A small contrastive audio-text model, trained from scratch: 11.1M parameters, text encoder layers 6.
Rows from block 2 of the text encoder, named by matrix and row number. Rows with one number belong to one neuron. Each number is 128 + 32 x the weight over its row's rms, rounded and kept within 0 to 255. All counts start at 0. Numbers have three digits each. After the name is the row's rms in percent of the matrix's.
# fc1: MLP up (text_encoder.blocks.2.mlp.fc1.weight, 768x256), inputs 128-255
# fc2: MLP down (text_encoder.blocks.2.mlp.fc2.weight, 256x768, transposed), outputs 128-255
fc1.371 101:071088122106157116140134118229140145114160145132110113159134142145105129108123203151141133143160129131122081114156142087172141084127151183132095115081127110110180115124130093099140157128139049113153084122136077126127121112126106162255119085101156082132193145105094122078066093174113157123131112141108080103139128150175079156179171126149113096076109137073111079167171099104108132161135
fc1.372 095:140150119098095082095129118099090127131076224112093115083137121051166119128063128173155169151159119131134113189118116116123106132095115079114143140090075092099094091127089091159123188137074120076089146145087182135072081124047115190153131149082075120126058144102142166100090217136138125111160126119104101126120185138111184122092147168077083150091145113121057123126132127154082082119095
fc1.373 099:078156100104152150135094207195165089108117146049126113091091129108108130156140166119133183142086117100108081095163125149100105111134099109117133128103139169105123142100144161164127081111191161190125118059133083119119164133118139115168147114072054164092132142126099134107123137117129114066069127049114128150121084104149110137145135101120155087118113126106121098112133122088121070150123
fc1.374 100:127153068150069084104153141093170126100129126127165056116130128122164169069147107108177096128131095155170090111149142074116154089131175153105118157088174141157133191150089120126113120123128127059146093120114112149035155096109103175140145088119098116110137118129089028119150083083064145143122143088156050110091204121100146157148124119194133125130099126123111164157121130161200120020175
fc1.375 096:113138161091120114123073078161149158141099117108103072233152133080143126111137139121143143138139103140097094061131111156082100108154107141109136068104120107138123151113168093192125155126153141078175099153160083044070076111113108131111164121136122179106060179100169118144108164067120087103099109131099142154131142119116118161122101135137108076071129121137184122160139146129071129134107
fc1.376 107:173131092117166094102173148185173170045187079152133089107166083122175109076168114164102129127158179158131116114122061111148132224132153119122132082086130096125155169135114151073183099131092144123166156138160114128148059146175090126140128110095142172170182153143147132135162156123095060122180187182123118085073140108135081102154102144166071110114108174138115171150162130081201171103091
fc1.377 095:141148134157092104152054068162116185145162162082142124109113148069164138139135142110104151165108129098156134114173133137125099160100078107133149172159112151131101130099139142163138112148095103114167141145183030154107070121141172102130097121154102101128170126074162063178140124122165119116126102083086179193120124070127067144170123141090097149102132133133141131113128140128130105153161
fc1.378 103:088116121129159119101151160137162137082172120145240151105155130164148147119085161144126096132127158124094141106104147076144148101161091164104116138085149152113198135127186135168134082156216094067134128113150117095008097104136132085109107128181119167128124131160141128150140107180127175125095153130102112058126129088180144081066126104134121103131089085131131165136139171127105168134162
fc1.379 097:124142145122186137135102102090163151172168139116159141158102108103121157173134075054119137154131135109181152161190108128138133184140147080126184181141112063103119145120124166152124149198083135128122122146097108112118185091040124122122060113164129152107142132080111045123166135133097052141029107138130103155144092121099110143030131128149145164115113106150144101164177127133049109143157
fc1.380 105:116131204093121115160158181164145164116112086175124166177091062195100116110141124177109164183133118171163148094107129171120073127088148127127128133098109124132106104111163163085131140112173144112132039075134123127095112092106175129140126071196129068172123129167155123067134189092089153129151091123163127121093153145162081158136126106171139184145088068095163098125183130144118154079106
fc1.381 092:168068146112090121142141093096113050081120141196048072121168128117095088157102069127168126111159126083131118121153120189113123141120058110134076165108097175132092130164088121107154107151100147142122080128138084049118122141138075122194124093079131124137128119134140124120119126129096103143151171108131096154117121133118112127112149165093112136109161149118159195111093108175148069146192
fc1.382 098:129183140128121138146108093088148146120115149131096225185126168108177176131161132173125026131107209126106103128137132101050081064147048105097117111111122173134114105109113194077134109124155151154109103137142186108066082156164119125116152106108127135206127136173128069093135107143117110134091123102204112108183059153083142135071126147216119134149145140113142094116122140114181122119127
fc1.383 100:143113208127127102104152119129098122075126124155062116116121144108116081114139109131101111166102136111074101138101107140093095114138082149151118112103125099059129103115131168124187165136165098110119173127147144114066115039104107151098217089156127114069165063214112086134076145094131110148111108099134198111162089179063172094115111128119129095122148119133171133101119141175178112047106
fc1.384 097:139130129109131119090111083121141048118141093159112166129139117102129142093143093134098110132127123152115170152140129140084102120138130101151192125160165130130110097165049108120173091118152106130116202136107127111138128111135106114063115131107098102172105098099134119138124116080120167148142197038096112161189107105126100121108138147097110118132168094212125075158090134152154119138135
fc1.385 096:174130152144125158116136184069086087063158141145124131163080140114195123137072119144106061083152120134065109144138145145141136140230137180129130107135127155162096105127145111158122122164096117085104127104125074125114137116190105117120167142120071133149152141157062116106128157093110104105160189129121071092119111073129173121138153146115142133135137161064127202120145072054125114060061
fc1.386 100:110104113197124082099083113128095115093120122204113125137118195132134162135140075163178115143141096161124155111109108162100114170102124073105093112116122126166120169147139136125097114149173156068121102162061180065143081151117104112122143089128108080186041142152170137145091107138137131067115188086121126090166090072166082139060117113075101094113137139131122169114178182152138134128060
fc1.387 100:108145065137099126121140068129123111114193136188099121183175129123082074162121142120122090124155133198153111122152122098085106166097122085150137128158117123146137128089138135099136113111118070073098088144126138057151127152085217080130143117128114127218111161122119161171139115169117125131147169116141133135159136154118209110164121131081164120131108120094128126126121102176084133158070
fc1.388 105:165128097124091140140128131163106098145184117125108139104134150087123148168078143150103135144134174127180104103147053093159132147128108176171084092118122112096089126137149112131119103112117130119108113145128121105144115200124168135068044139176141107105098137167135056115121124155142143114094113131099137017195155120136121188084133136134060095123168137179130127148133076080109136102195
fc1.389 101:162128120120167136125167124143135149113166129139126126136198101139089161178081113150099063143141080160106158145162111091146148111146134136201150103133136132175067146111181102166097118112100133126124169147182068135125130085098208120129083156139110123134129091068157080163136126150167112084119100140112103146161143112159107106144141042181161110135114156143083189175147106205118091137135
fc1.390 103:127131154137133178224087129181109113145159102143130127211150102132086158192102090123147171102176134153235072076125166126154120146092148087037094128120141115094152144086154145096147057130179156117114110136133139100062119047125158103144140106123149150127135155138182045145184142055145073098114171114116099123129123122137169102117146101149101089108162193130121129108146117150135150140117
fc1.391 101:133152122098112099136102106102128119142113140126121179180144121105069135127133112113165046117176149130141089132123113118147172127124140135116163169130101123127130091146115119134142119191117041122082101141116147118147125145046121119119133131105162161088057174103090131146106069149149127075022141126149124085196170212126057159130103151185099086148145101127164049123121143116136127111098
fc1.392 100:132122057149155147158073097139053168164152142202159177151113116117104055139131148125085094071108134178120123120096137165124145073124092142081174133139190102148153166176162199134122127150096082092143188110153090120092094144122077147142116139154131137159084111166097104097167095202147106178084161145130043159150112175125153123090149111161091134102165111109124138145130108066101119182097
fc1.393 103:164129133155120152094186099137136093167080105128075114107120149108158085133167166136170146109126156141110129105036054158134107165111142123142062129123145133119080182118133118128118121111098129065139144096063084087112111142145113167142047085105137093147129128108041125136146120120102130119179148185094182172137150107140143079126116110076142126154089125088157144124159161124086130108137
fc1.394 089:165222138058109120117105146103121112128107125166145196146071131135099180081153096144186122170128118182108133155180115128119077207169151094142143131132120112120153138116098146075075179130091159106184129144096128118139128143118160149126131130101106160124072127190132119153059165061127091100125185131181123172151141088120150108135233099155141138165043074138116138138119110099144158134061
fc1.395 093:134099092129165072121111138097100112134126102113147062040082187123136123128137088150123172162118087101132176172112127128167066141025105114105109122164144170125110204107133142125162154100151109179160061107129140068103075111103104166129123134129139129164102124107070111104122118149144112141130103107121134133154097145083060144094097149143117126141090138141083119123093071123119134173181
fc1.396 095:150090121102127130159110224139113127164133184141124151131074178115099119112058136132118157128155147134130151130122093142104119113118121081113130109132182130094042092095143129114102146090126030165133155083126139142120179140130128088120076185103104079137135082120172074105131170127102058168114113085133182143067096102165122046092118088097095156109142126126080111139124103086169127109107
fc1.397 094:105128144088121127105128085130083125161111217091054154153155184181127099137110129111130081093148170128081132108129080171108128161080130133125117028124133132145190132081107066117161105133125141130133128131179086093204064136130140178119092121119151104126088083101109174091078173124146140134131127120139112087156109146148126109143164066092172137139074040112149106110115003102159093132171
fc1.398 103:106147127174133090153133165125091105201124139140112079107142129097164174184181103167144137108145132101111127132048115142138081118075122157077111136128157110137096103073096169128091130169158157075151104148144106121134143145164072116139077136145102103085139169104108107148141156179112083088089117079126127074099137142123160085128093116168180139149124128092135057045114117124142092129045
fc1.399 103:131154125039087126144179094165115048097178153113137230120130174126128133142154139136132127110176143101101157154201162133128114117079114180146111136199163115164127156070136107135060140124144122122128137171160126182075117134054110178099096090103032157154080115127125108133118125120146074168175185119126088129130101057115132182106136101081127153093109131127120168135169144089153121168117
fc1.400 101:134167127118147129155078113135102100100093177124160183112165158178099131137152080145115117146129132089103126066103117223140084132076129126060183066127117080127145074061122130087147118176134118119135168130151160185116120119136155099158169121166073141129123112116138104157137166135148114138146114160130142101152024158128108126125098126152124135128180183124067131132099162145118132145133
fc1.401 094:093118150134132110185134077144076138141114147104119101121091122158103134172128124136132085126126125173107093089125126129147116116105145183158163166101085125182149097168124138074089163171159132015079168117132172116162132168093140139128128158110110189133137106146128183127116150138135107109093141127165121109106118175160131144159113118166142110132137128178098077175195136083170179135151
fc1.402 109:128166131139151064121140128035096107164147149111105107000118165155117129115108114187166159093100145115132148128101071129113062111113160073134183123099117102069083120103179104166111159140120112119152149121068079123106121131094119122068142141155108127075140133126154163185127127129060096101153158156124129169107070112109094142133139174173115147093105146114092137187075127104126126111146
fc1.403 096:110133143199171137143107139141155119065147103098119175113105159115116175073090103168141129143088121137115185129127101072123130023099143093133138128134133139114109136144127117113115164147094153169084093133118175122158138101106076077083117094131108074158089109100184092137135076193114085154097102104147123154118100160038091141103119097103100114130129149108107122112191082219120102151109
fc1.404 106:130183168103068149109121135133157158126176099199170122120126160178145112147104082107114137113112128186153132132086096143150096125134130138090107175138109147040145141134113094165111124125136149113109138120132117062111129117137045137154071143131069097050131050152118094121062192113136119132115092130140129147123130101131187128102119111079103151160095108126129152111109111123138146144177
fc1.405 091:136131159148177193143143107120060128142166122121124164112123149125129141162112129126108161103143127162132091061137167127120086141093070145141097125174064102131114137101096168080117162120103119076182132098116146003106108124156105128158129133127107122156119088149114102099130124117071049112088132134140121195112172121142129143072184169082125101087085217129110122073158126124128108127109
fc1.406 093:099113121070147130103128076133137128096069113114103144151129112156096129138142172118146168117076106135175171148148073102100105076091127046111176142143103140132097061081107152089142144130131064134125108092066143110138108130147208157143072083088130131142151099065112138168137172167106138059135136122148140121128079123186071131122056123145097117089127132143200137035166118131134056134108
fc1.407 096:111078115078215203146114160173139191107102158082189123099081109146145126218146107124102130156165104152108073127121080184164145083123128146155142071197117108130151121120106120118075090127164116126079069137112132120128123053132122155116123119133132135045126137119163144151143167132149110140136147094140112084127146140152116103101127207179083100083149110177127126121127138172097128156093
fc1.408 114:116127125145180187123096085181134172107124154107112088135053049124123126129100145154181131146161088167179116191133096089160106165158133101113137132126140127131124177112148041174104169108119096147102131111075134059127141124081138209127130176112129115078070130077104140133114136144137103117053075195132116173125114128119146084115121111180129129130112094125164139141134132126132172094127
fc1.409 090:116193174072142123170068133150185135167122124153176195119134120116168160130200142142166115113130127157162089115085196125165175104127130147153122158180118171113123108125086131125104071088140125151061125090140121131151171126119141109120167075151108149105125135110104132086193182121131083109121099107097094112142148093062056109123111123035124170153100126104184110125070122116159081153122
fc1.410 099:131109179063129155163110156103168125118152077140217148182093134061116104130109200115101158124128113114148129057133131109062116118176101125108233133133157125070083140096120100084128097171157175112122130175150139083125103168160157103159124108153036117142117127114056112120123149139113051124148177095165119160211125154125094149161122107127119118102174182110138138140104139138154057078108
fc1.411 100:141102125053149123104159111132140083216158123151141119121137132124148130140135174059113092139161121110120115117128197115152161069117118044134115092128174130090146118048102158078126125082136131136164125075090115115121150139128134099117063086113103124180061174130135112131084085128099202131142093155123124131141123102149143114101035096195097114102159109081166097141129152133127162108149
fc1.412 104:139133100125116124186164129097131128135118089151088165114207088115075142203167095062145092131127135146148142139076153152100122154094105091122127130136128208019137158103117133134172132135082084124153139066125126068102121058110130088145117075153110151167152181013113133137142124151142124152150067165128192064123117104121154167142101118138163094153091140128081096165203164123122101078144
fc1.413 100:128148075113144114076131182071133135095127088068115095119126132095131081152186152130183154132128124115128145119200167141067109124160117136176146158095106116121092134120130091149116147144104187114147153099133143114102121130131120157120116103092109116090122137177179103127155168114072117070154115140102085139080167090115154112072187129053107098071085102086113165075151109084140106102126
fc1.414 093:133094165079061178155118115105160144130158138117125093141151164137154093127087137148145044147119116118111092132080127137186120193125187173144119134154121146074110147148082152120111145110090176157102173139110137122115113124155147129111141087157111113053125077151141161102154109153128117085097120118144165152157172132123184125098110055161092128135109138192118166106107097076191133113098
fc1.415 101:069129198111129127102109164134118144128180132119129124108116068162180130190137089098104108117115124100136140055141190118057134081192171167147108103079155124133161113124126184126134141146126169124114154118129126095137125097134104130155115161148117067106117124126106119122096144100057059207091148144118210092109174106095139119137128129112115150126139125127117055128128207101130092066170
fc1.416 107:131115077119147094153078137131195097154098152135096133122082136146140157127081095143121096152113062204125122156127118057115167164058122176093111147096145103160173140143084094099154114151144126148129061165147136069141127116133137115145120043084144179149171150128108165143132085147151131103136143134132138126148135116106129062027120161147116133157127065108129146140138140163168125124122
fc1.417 103:141086119107101140130117169144099135105118190111169087110142107152082120130062158127113114149144088092155144104155136127153094160106103135139152101136123074195149069069090106182151096133109089173149156137173110170139187060150114091157184119117136120065161138121098128134129145144112135084108104107127168100122128065153108138170110195085150106133176128130188115160130100085099106157088
fc1.418 105:101117109188117046101133211038121113123140126138171163075144202117149130122104177123151117153112116148194156096138107136135050080122133178077115136146110105129071099108124133142149129123141123124255117123131100143075101179139121148148065155128104109151128139123131110105158093150062056113155145071089107128096122129075126169130114107099103163165119123126127096125179125166154127080168
fc1.419 096:090133144117124113122117148132102103149196175148135138150145167179088132116156168143142180132143133164151110071149151125179158095091104067122120094122071154127123127055076089161150166111115105112093101144179119190137135121148177104148130102127085154161099090115144164118180128112100083116120159152132062133154156099129148129166087124092098117147105118120089178131117098102131095106113
fc1.420 098:155143137156104180109123118118132128155160137172144133148102137105202114101125181123111186130170136151134111153086079085088060116142136169104130111100132138062153110076108143181120163017129123171173113143144092100108089116101111174105133115131093072097125128132166152077202098159110107111164169116138078112145133074117177073121107147120120181102174113132167095138158133099173148156148
fc1.421 122:091128179131125153163155043156074105074110132080104141204158055119118139099107158188162149130170114150091160142150165083123153158157118120159121128199136154174092148148121137153128102147076129124104138121104146133159035197059164113145106114146139127117106119080119086114117177088165111115117108171138145108134147157137122138089173112108152130085080139050165157135134163146069120103144
fc1.422 104:148141164124131171150075133135119155143227161076121204081137137122146118117121136128077184130138142114172135150114084102101120129186112105125066068116141085102120112141144142193124095168135123215120118158147188121139123167129126120159179153137110178078117071189171147114158132102120081079159106128111152134149071152130137109137145097134121049130096120143096093134110173075111216083156
fc2.371 122:124143102121149099114136167100124067116123142106136085153121186125079182133158155114112160119126071128116141080179146113128148127155090091147160133084086146072145158142135182099129108132100125158144149110077184111176081184134106138155141122117110174143154122141139159180125047142091103100115133158157176133078100134183188132064178141166121134145165131087165147130216046153147174138146
fc2.372 088:162145078135130130182119148157121131158096149099163106166087135170160126111132167106198130126127126117033161165117118126153065145179099169133069070148129116090123097158048129136113172063065090152123107106198135107167148036105125154107130154212065103113139147138161114091129121074185125131157169080124088176109126127156150135111123072136117082144075142117181112118149172124104139171111
fc2.373 109:097118177152193071134094108069056146195149175133174110183129101137155140093173114170205064116114083130099100122129163149141119150123161124119125139119169195120115121117129184163163128133140129195131118193084110186129138154106161169114080159089116112168171165110126146105075129105121113130143111136141162104073153164109112115122131078120157122133136120098073130141147053114137132110113
fc2.374 102:119128173069139156111112137097102132133088172116083136197075136115156095155220125129148120039122090108103228099145136082108168108193085163159130130068154177130108117048147085105154107131058146123122136171132062131109130053141098134136072104111138129128167123150106111167164131128120110117078091126102093109131180076131115142111175140125141146146095158207123148112127146135091152125113
fc2.375 099:138119185105090137120143088070110141137137153098156113246137136138134064087146111169129143129138170089156116075123117190141122150103101135073117162205133110112144120184138089115135168091123116130153115156164134077122166151116079090106108088131170116087114134148111075120172214111126138106119116126129074095133132157107124137152122116131145106128159124174111147062193071149151122164157
fc2.376 090:172108127115090138118110121112097127096225180174167123106131210160065130053144103150128151154163160146074098151154158099185130113150119138173122008183119123142152113170195177104142126096082128119093140143182118132121200139155095111133123134190120163075121121144052111077153151096089142139132151139093168121146164122137122121141110133081063153105129122168125103166146119127128135089129
fc2.377 129:116174109105142097218185104171117116061160084105045089145138071144143065135107145130091158154112107145128072183096138121114146176135091092162103139106120107152127137094125152174139142095087100073197118090168075104075092164155152129125099149102092110083098171195055158056116164082126166167213119134135103131100086112122167168150151226157074131115125137061126128087122100130141130125095
fc2.378 044:084130093123180132133112151201188169127123137097112142111105111144177114167149094141137182125131110110118151117155185099127119107128173077127143154066141144131180148089136093169108055131084147059163128126111078140070112148157145125146141120107156103089115111114149191124140107134134133115076127193156133148149117095192151110072133129133152111083102108105155110125151157131096117114114
fc2.379 105:154194137122138109118123142107136216121124067146098119128111045128091088139103097123136099149114108027120147122150114106134120073107144139148098126121160159181093159073132104150106187130093102131141116168110125093136102122076142106142203119103131108118110135117122141130117166118144145150169153139157148113144131073129073168102081109169138109117064174129167129171103116109161140088105
fc2.380 099:124103150091126126141113142129125163117116134083185102153100091128118114054116118115128121152162130068222160103100061092081129165161105126153122115154167122119117131110127181111049114105083195113109156036167156138151161092141131145096090163139118095151082094151117110091072157133143103103126071125152128142119154092151086129178129155079188114123194128116125128136071089073119145117102
fc2.381 022:154097158120103070100127129170135059151080141128121117138099117123112093116121075129116124120143121106124136143133121120113242122130076122125128105138133116128125153162102118150142121134082166163134091207136127123119160115135049161132121106124202117136152150138149111095219128144021086130144130110129110118104128096250149136164118128037139118126138134160158125107120130129124137183126
fc2.382 124:118180111143097112105139096133150127123119124078125167146117143165090114130139138163166153140120108134170144145052107068130101166117171111091100128187070116107138150144117072166147155076024106097137141129132070139061104138110148155149118123117194133155163136094128145097150146122119138090110144071134158143088060084095156175113174144100130128130109127143139108124159137217122126146187
fc2.383 095:195127101160153100149129149084191152051088177089171111109107174134088079130147124116199108147111207134113089067126153075105109111092103083151142112119108183174146114131111107136080146138123149139151117104091073167124154119115123132077197091143084184113087124149181085108131091102077083092139043107156177106183107185131113165136076120120123126160150177153131059136124127140176132165083
fc2.384 093:086127118086121116129095100158141127139136128143172174198099135167164163182133142171110116048114095066127150162076085118088131111138195145144112109146163098110146114085112127104113157175135117141137154100122120140100149110166109149115108140135167071162159069115134182082146117113115195136123119085124121123191116093190136176092153179153120106183093132134095071122065148135111115103121
fc2.385 095:120124111140107153177123154131129144097111182130145118110104142101146162130164082138161102131134138037117135116148190136099147138085180120113119181188161112169082168133132173063166138147149126058158110142087142110202133157231109118094177131128089119146109134118145094122215077120130116074153132056094149126089161151104135133111180089131157108113117117149128083107195138142129184123140
fc2.386 113:137110134099132143086105112097141093137151073109130125161201126116167117161108033148112123130140143068135186136117128129137112198149105139149152151159108125135130126175186157162095110187156152126070114186111111128086133109095131162160126090131194040111121119132130101124122132157174123128155106124122147148178151098118133124182099098171045086206137127078117152077047166141140158122092
fc2.387 090:134127122081124059128122110094182124103116103148131120128142131180112171173110081149186133089075106096132129179098052108064119135046205120174085098156170126109175158094168102161086131131092132130112103107166165161148128083169148134139137153107092089126143141117172111090187181108132104197136099124111104150167140096192113154143094078121064087102104118140124139104114126121178112119098
fc2.388 099:108226158117153107154138143170145111097107120095099169120184100084135129056081179211118130171134152111182166139098103114105122148165157189090140110110122103084094123112090150144102149077160139141163141107122107107153131223196126141088151149138151035133121063171109190142143137109107181114117097088132106158086137123129073143174109166128094118117134143109137148136167149098219120109142
fc2.389 077:110121043119133056100172072160141098139124123121111097152115183172099133128087160087170084129206115191185183118142193096098133140049077159193150087137126141152125128119120121144127131100127156206072103127135146047128118151134180095137133156146073110104153048101133121102081145113148114028083149128123162196121120108137119117155101113155121116146141140173149147144133095121096097103099
fc2.390 037:128080131180068128126116127120158117127124200131130147134153083148105132125113085109117135198138120121180071137167130121157123186120225054119128176118101104169167148088143160163141094128191105057094141103159126081077125089130111129164146125121155121124128198167124098133125173114186105120106137125096098143141129125131136124139126119163122120131124149125150145174113103132116148125130
fc2.391 119:147107129113117110109185129183179144140147165168157123126127111071095139147141090097106122126125036179081113079181151159115066179080133084086137138084149154123124115101123163132154097125157129085036115200139165109107139120119079182124134134161145161116113106157123162154091088105128123155136163169136131075165133143110138138139186078179080128114119117157181139186110210070101121130111
fc2.392 147:145148060101117135143151045155145118125079040165173119153122117130163134130122168172119097143122132090105131105094167112150141128109155151113081125100152119157122128190162138104129102130137064107130103111126119056184034186184114138143177163115135182067128110084122179127157127139124158137087139113073074173130130127135071145104101138111128109127154140134085148117181186116131089119092
fc2.393 108:158136161128149135105144126177118099157089134134131141124064139125137131097115192128152162116167119131104129142202138125131141131105097154120133158064091191085123122144083111146106147057154101102123172131147136144098116194156129124127100155214122093036128136078093123111134133169158061172183113128110126131108140088137111115146149111130149127150129053078126128182115067150166127160120
fc2.394 106:088085113099135192079176104097111156105139130132146168116148105142031112139155108121149133114150132148155124208151163194148194054096112124135168145137146100097105169109172094169061087112128143130087125099122135102142131104105129111080097174105114128112086131124107178147121166100141105154140122112121122109119187073144089116144123129138162146050155139057070120167147128137158144091117
fc2.395 131:130123123103114150139120150098112204039117124122103136133174244164097118130127111112115167119139145115123170112165098169118143134146084102189113146210143135068141134141188097098121159137102092114119199128079103083138102150027109087160138146112154136118144095140143134112057134140104130115117174125141131159105159152136157154143106145039156123104119165168134113087117175104068105126092
fc2.396 122:177129171148116107150173134110104129090105128131143075181148128135141197088180138164096146144163140108148140147121121104111155199109114111134160116119138162131209095122174134183147138177102167173085148165101149180076109120147123146145127141165158091142090153121120195117082130101173107162115113134100192112130124145121095156141179117137170164150136171167093163043094134130147196153116
fc2.397 103:086093137163112171075080065108141123149104101128182095133221122054139127101137142162077136176129119080114091130131136117144088081119087207156116129065165115098149120139133133110095087122175137118197129156133082139098124053109123101161181129107157111162140128099091109063104134110116191121182128091157130128130156161107161068165104163138155176111130119156122147182148142067110137146141
fc2.398 058:119138119116124106120129134194114150176119119129150087146075194155182097164164030152212128136136091127117124166115112124129125161137130124135127121138100216145150130162128107089130170095124137150097067134128096155120098147123126129106088114132135182107165187128128116079128120159092112122130157225074073079191112150143130142138102048144122147137123132118124070117078180129125129126112
fc2.399 053:130115142064100195141141202118105063142143149125139145171122143129128182106149179107120155167112135102129086144121161125130081064067124121137131074102144089120130144094175107129137112140141145129089160126151088126122108124151164143119120128137107165100128184069165117127114125147152114153175139130122134102104119074108104170202109129109109199151151113095028161093164174161128135152139
fc2.400 111:151121120160147104095118144152096146089222131159180122122101111148125129074130139148099142123134160120138117188127147144127092144120104154064157106118111064120125139128155176120189148172103189097149091127082143099163158100132103109093151124121118084117148105122096082095109135165114182128153126112117161115123148138119089114097096058155159170145179147142030156117109114070138121108123
fc2.401 094:151096149117143139130123142181097067126154114124118178136051138199139182114146128149112094152151136140148129089102092162073059159095175149136111151115093130144081111129108128131116126130128119137107144189107144115176106165129088121091091125136170056163129172067160166123106155142126163116125148141145135059168145107141161121139152133158156159105132118108113096098160092211184134127123
fc2.402 038:096128071213147115103142180160126072141097075144073117118117149151073127134131090170115162146122158084113130134167148130132174122133153128114196183129127166143101117144206160174094122146090048093154098165114103164097040108120130127134197116129120128092128168179154133169087098184115089101178124109077103165211140114131032131126183144147103141131086137134115121086146128135123143138119
fc2.403 102:167062120149154080116084148117116217141158120183114129124121123076172124204125116069138150118157112149141080109093164137093117089156124139139050147113116149136151144127097128123150132083096183080148127121097148061133111081123133112122123148099166096182086191133132129106189147144156077112143103157106130121137141131067131128117155094148138133153081151091108163104127150105120087075106
fc2.404 070:102154119058105138098133114149126117137144197174053132085154096116158113136122095123106116147111130205124137139121135143168130144147139106112166106121146119125150114085093092140135128119084190156111142138142108118123232130141137186140148135161105127075143112131096094137072099188119116132094077176149163166121168116146145142115123119100040094141130125131152137144140146152085102085157
fc2.405 085:148094127163132150175166102103140197127094155103094162104152035098121107153116118123150135138130098188089104120122124195106127099090101145098128177172122124171072148098147169118105103151159132045121147071112136128118160123154072127100109117112131092182101196126129147140117170141145135095104129112124104144132153091134166130092126151132157175055142144124162074139154121171152139151108
fc2.406 104:087083124091171121127145160085116155169146107152066087075161170106106166101100091110089119127140088156112126170125187155129099144133095126171171100137150102110145121132132138081071158170097139171103121128124090136067121163162144132044083140111122150119077155123099103175161170168145084183131162135130109148116168125132135128066127100156164101196140140163151151169136168129128144139102
fc2.407 079:033072117093146152164106134147185140135040202098144136148132118140080154124145155168127172154134091152130056124195141142129124166117127186110157112115069078125163116124132128123119141109184133145069089121146158097131139137172152126115189148128128126155093092121069148156116099121155119136129132093159138113113068119105149128087139098101137156137191155093137153095163114147117107129137
fc2.408 054:104134111186139149124095032135110158115081129091137105143113110128135096108089125120135130113180176181185070220110076098148107155103111136095136076140155116120214158100123109196128149120125124137091095132131047120046184129090124157148135167127133138075080119106152133138105075142112133202093112126137125126228096155121131162118082155158123104172102147132154104103120148136118148104129
fc2.409 140:099115156224122148093169192124135077091118177136105065158141162132137088110069145090153100082173127126130130140154129113161087110142115185201129104090122112144092157127140091135152128133131108069177114153143121168153070144147080120116113123162129186152136127106128119125119164120116175114138110165130076061078173150113127129141124111125132119098108115151108203120096211115069132123097
fc2.410 096:139072152138162129089160105109111132145092127041152142130156054148115103101065112138136156096132119126143113173110099091130158124170067115128100161124126093131161143148131104123152080233140123104084121167178125103121176148129129132195103192139103123127108054110138118147119137109131126141121085118124143093099142091111101109047207139107163110122129071141129029124082100175140116168130
fc2.411 125:181097162169136090106079151126188115134145161156168140094073104173139180138070112133088077138142109121131112150155145134167156123071145160114136097149099155123134149148110179209130082164141126127081135125118113133166097162121150163092141177157122131144140123119166105158113086147144086178192104156146192148145095121131152126120105068124130144152107137126133050089111155081137128140125
fc2.412 092:119079053121071156201131129106160109157149124133159143164147126147147136120151105112136067151140070121150101118118150076146103142117140093084149127128157157132112143154107126116152082123166113134156098127148110150168157148155198157074128075181158090124143140144158184170161072117124163110179134085030070102095103104189154097183123162117131070185131111136133150126152163094094090132133
fc2.413 135:145113139122178128110125132153134104145142144094178081090131080178117171185046041149113157076114103106137130117116108119085190200108085116129107089097090138164123111110076067171126120134150123176120108094168152146128171145201156138109060126166139124169103093145160123101141174087131098147099113106124172192119130083160166151142119066140096119057113081172083127126141120132186144096133
fc2.414 098:102101090121142147104133107168131173081128109107002131134184131098133146100184168130105172100117080124141113183125138103094180131136119143134138149135154183137122097133107114138159134192105188138087107093148086125120133128126135088107097132143128172146160054203132138131163107128176124144104094176095109115223057164158081138091097133136117130135164120118068058146149127158140150137157
fc2.415 110:107184115130098118138199079137131059122141170170138106181105139198088158166072155109150123126106117130160131101169135128159104127104093166125120143189116166107121206119099131114129095145129166133116166105088104138134137163128124161164120155071139183102077141179138129149170137144106176134110146181157177121092130168127085144108180158136127111177110170138155150068086096163147123126123
fc2.416 114:095105134167122137127109133141159117150117116147151109110114179167124110099110114070114102085112156140102125156105135110135134092173091153182100058127107180044163136138104145134185163112086113082157101065077202142114136108107130147182145128128096197176164101118145117064114107116138113083129113132106125129135131129124117161072096199106097125171133092095127130101162128118168119183153
fc2.417 122:184097113125152072124145106103112125131125127186077134166108131154102119161183131089110119153121062121184133115132105119127107121098108132187177089092104144113081113157109119133132098057081141157129136095137181179096156087098134102139131111127112120171122126102116135111150118129142130096118094158141092083186154211118163082092119186159105117158086110109166153123119123113108161130098
fc2.418 072:170111135122153072157102173059206158159216127137110128149100127119152110125172114136139153116100146157129112130132177120143146128089108084124130144151093157136137145087122180105069137148123109113104114125141066124103097147149133072140074131146142141081152146116124132129089130076146143123151132193136133148121069126114121155180119128113166137123110073161088078091128186145123132085084
fc2.419 116:120142111116078093155088121103156110095130150082098170215185129138100131092111149092114173109135118106218137066074144115168094155137088200122121130120144151088108095120166135112185132088120124036125125094175122180136111107191087093174084138093164144157109146133106122121085125065167140087092101149105167110152108121127159163125108135164110153130154154128111137122106129124107127086101
fc2.420 084:186114146140122147101102111095094160093076135128101169122080162117197128128117151126130132138046107121185129163145128123123159149157111136134115127172130119089176123208110140141136109200127145172201178147149126114076114134111141172131103152112131111129140141137111127137119144109127144134159120095117092098209137151061122070170107157124174158093116131129141130106104167149158084144175
fc2.421 055:171121172116123172144134107132123137097164113097167101201198089121120160096129149161110126099132147102142104145164103081133136123164116110099140129130139135209157161127166049157132117179115062104129111153129120111123104134102186063111151152148098113130134097104141141113121146132100148134149101147146149179163146117137157174176128122104174130173185080108172130101132095137138125196151
fc2.422 063:095131141161135055136095137155137189181140126075112167118142153132143073181137114078080239124166175124163135080122089086121106141142122074129087112160092127087126176127110135160116127165118135146107104143128162129132112144095140099138229175117090122114132068134145136194140128144150132066123090115113114065178136146132098115100141116118176111115119139081095067173126158117109169132133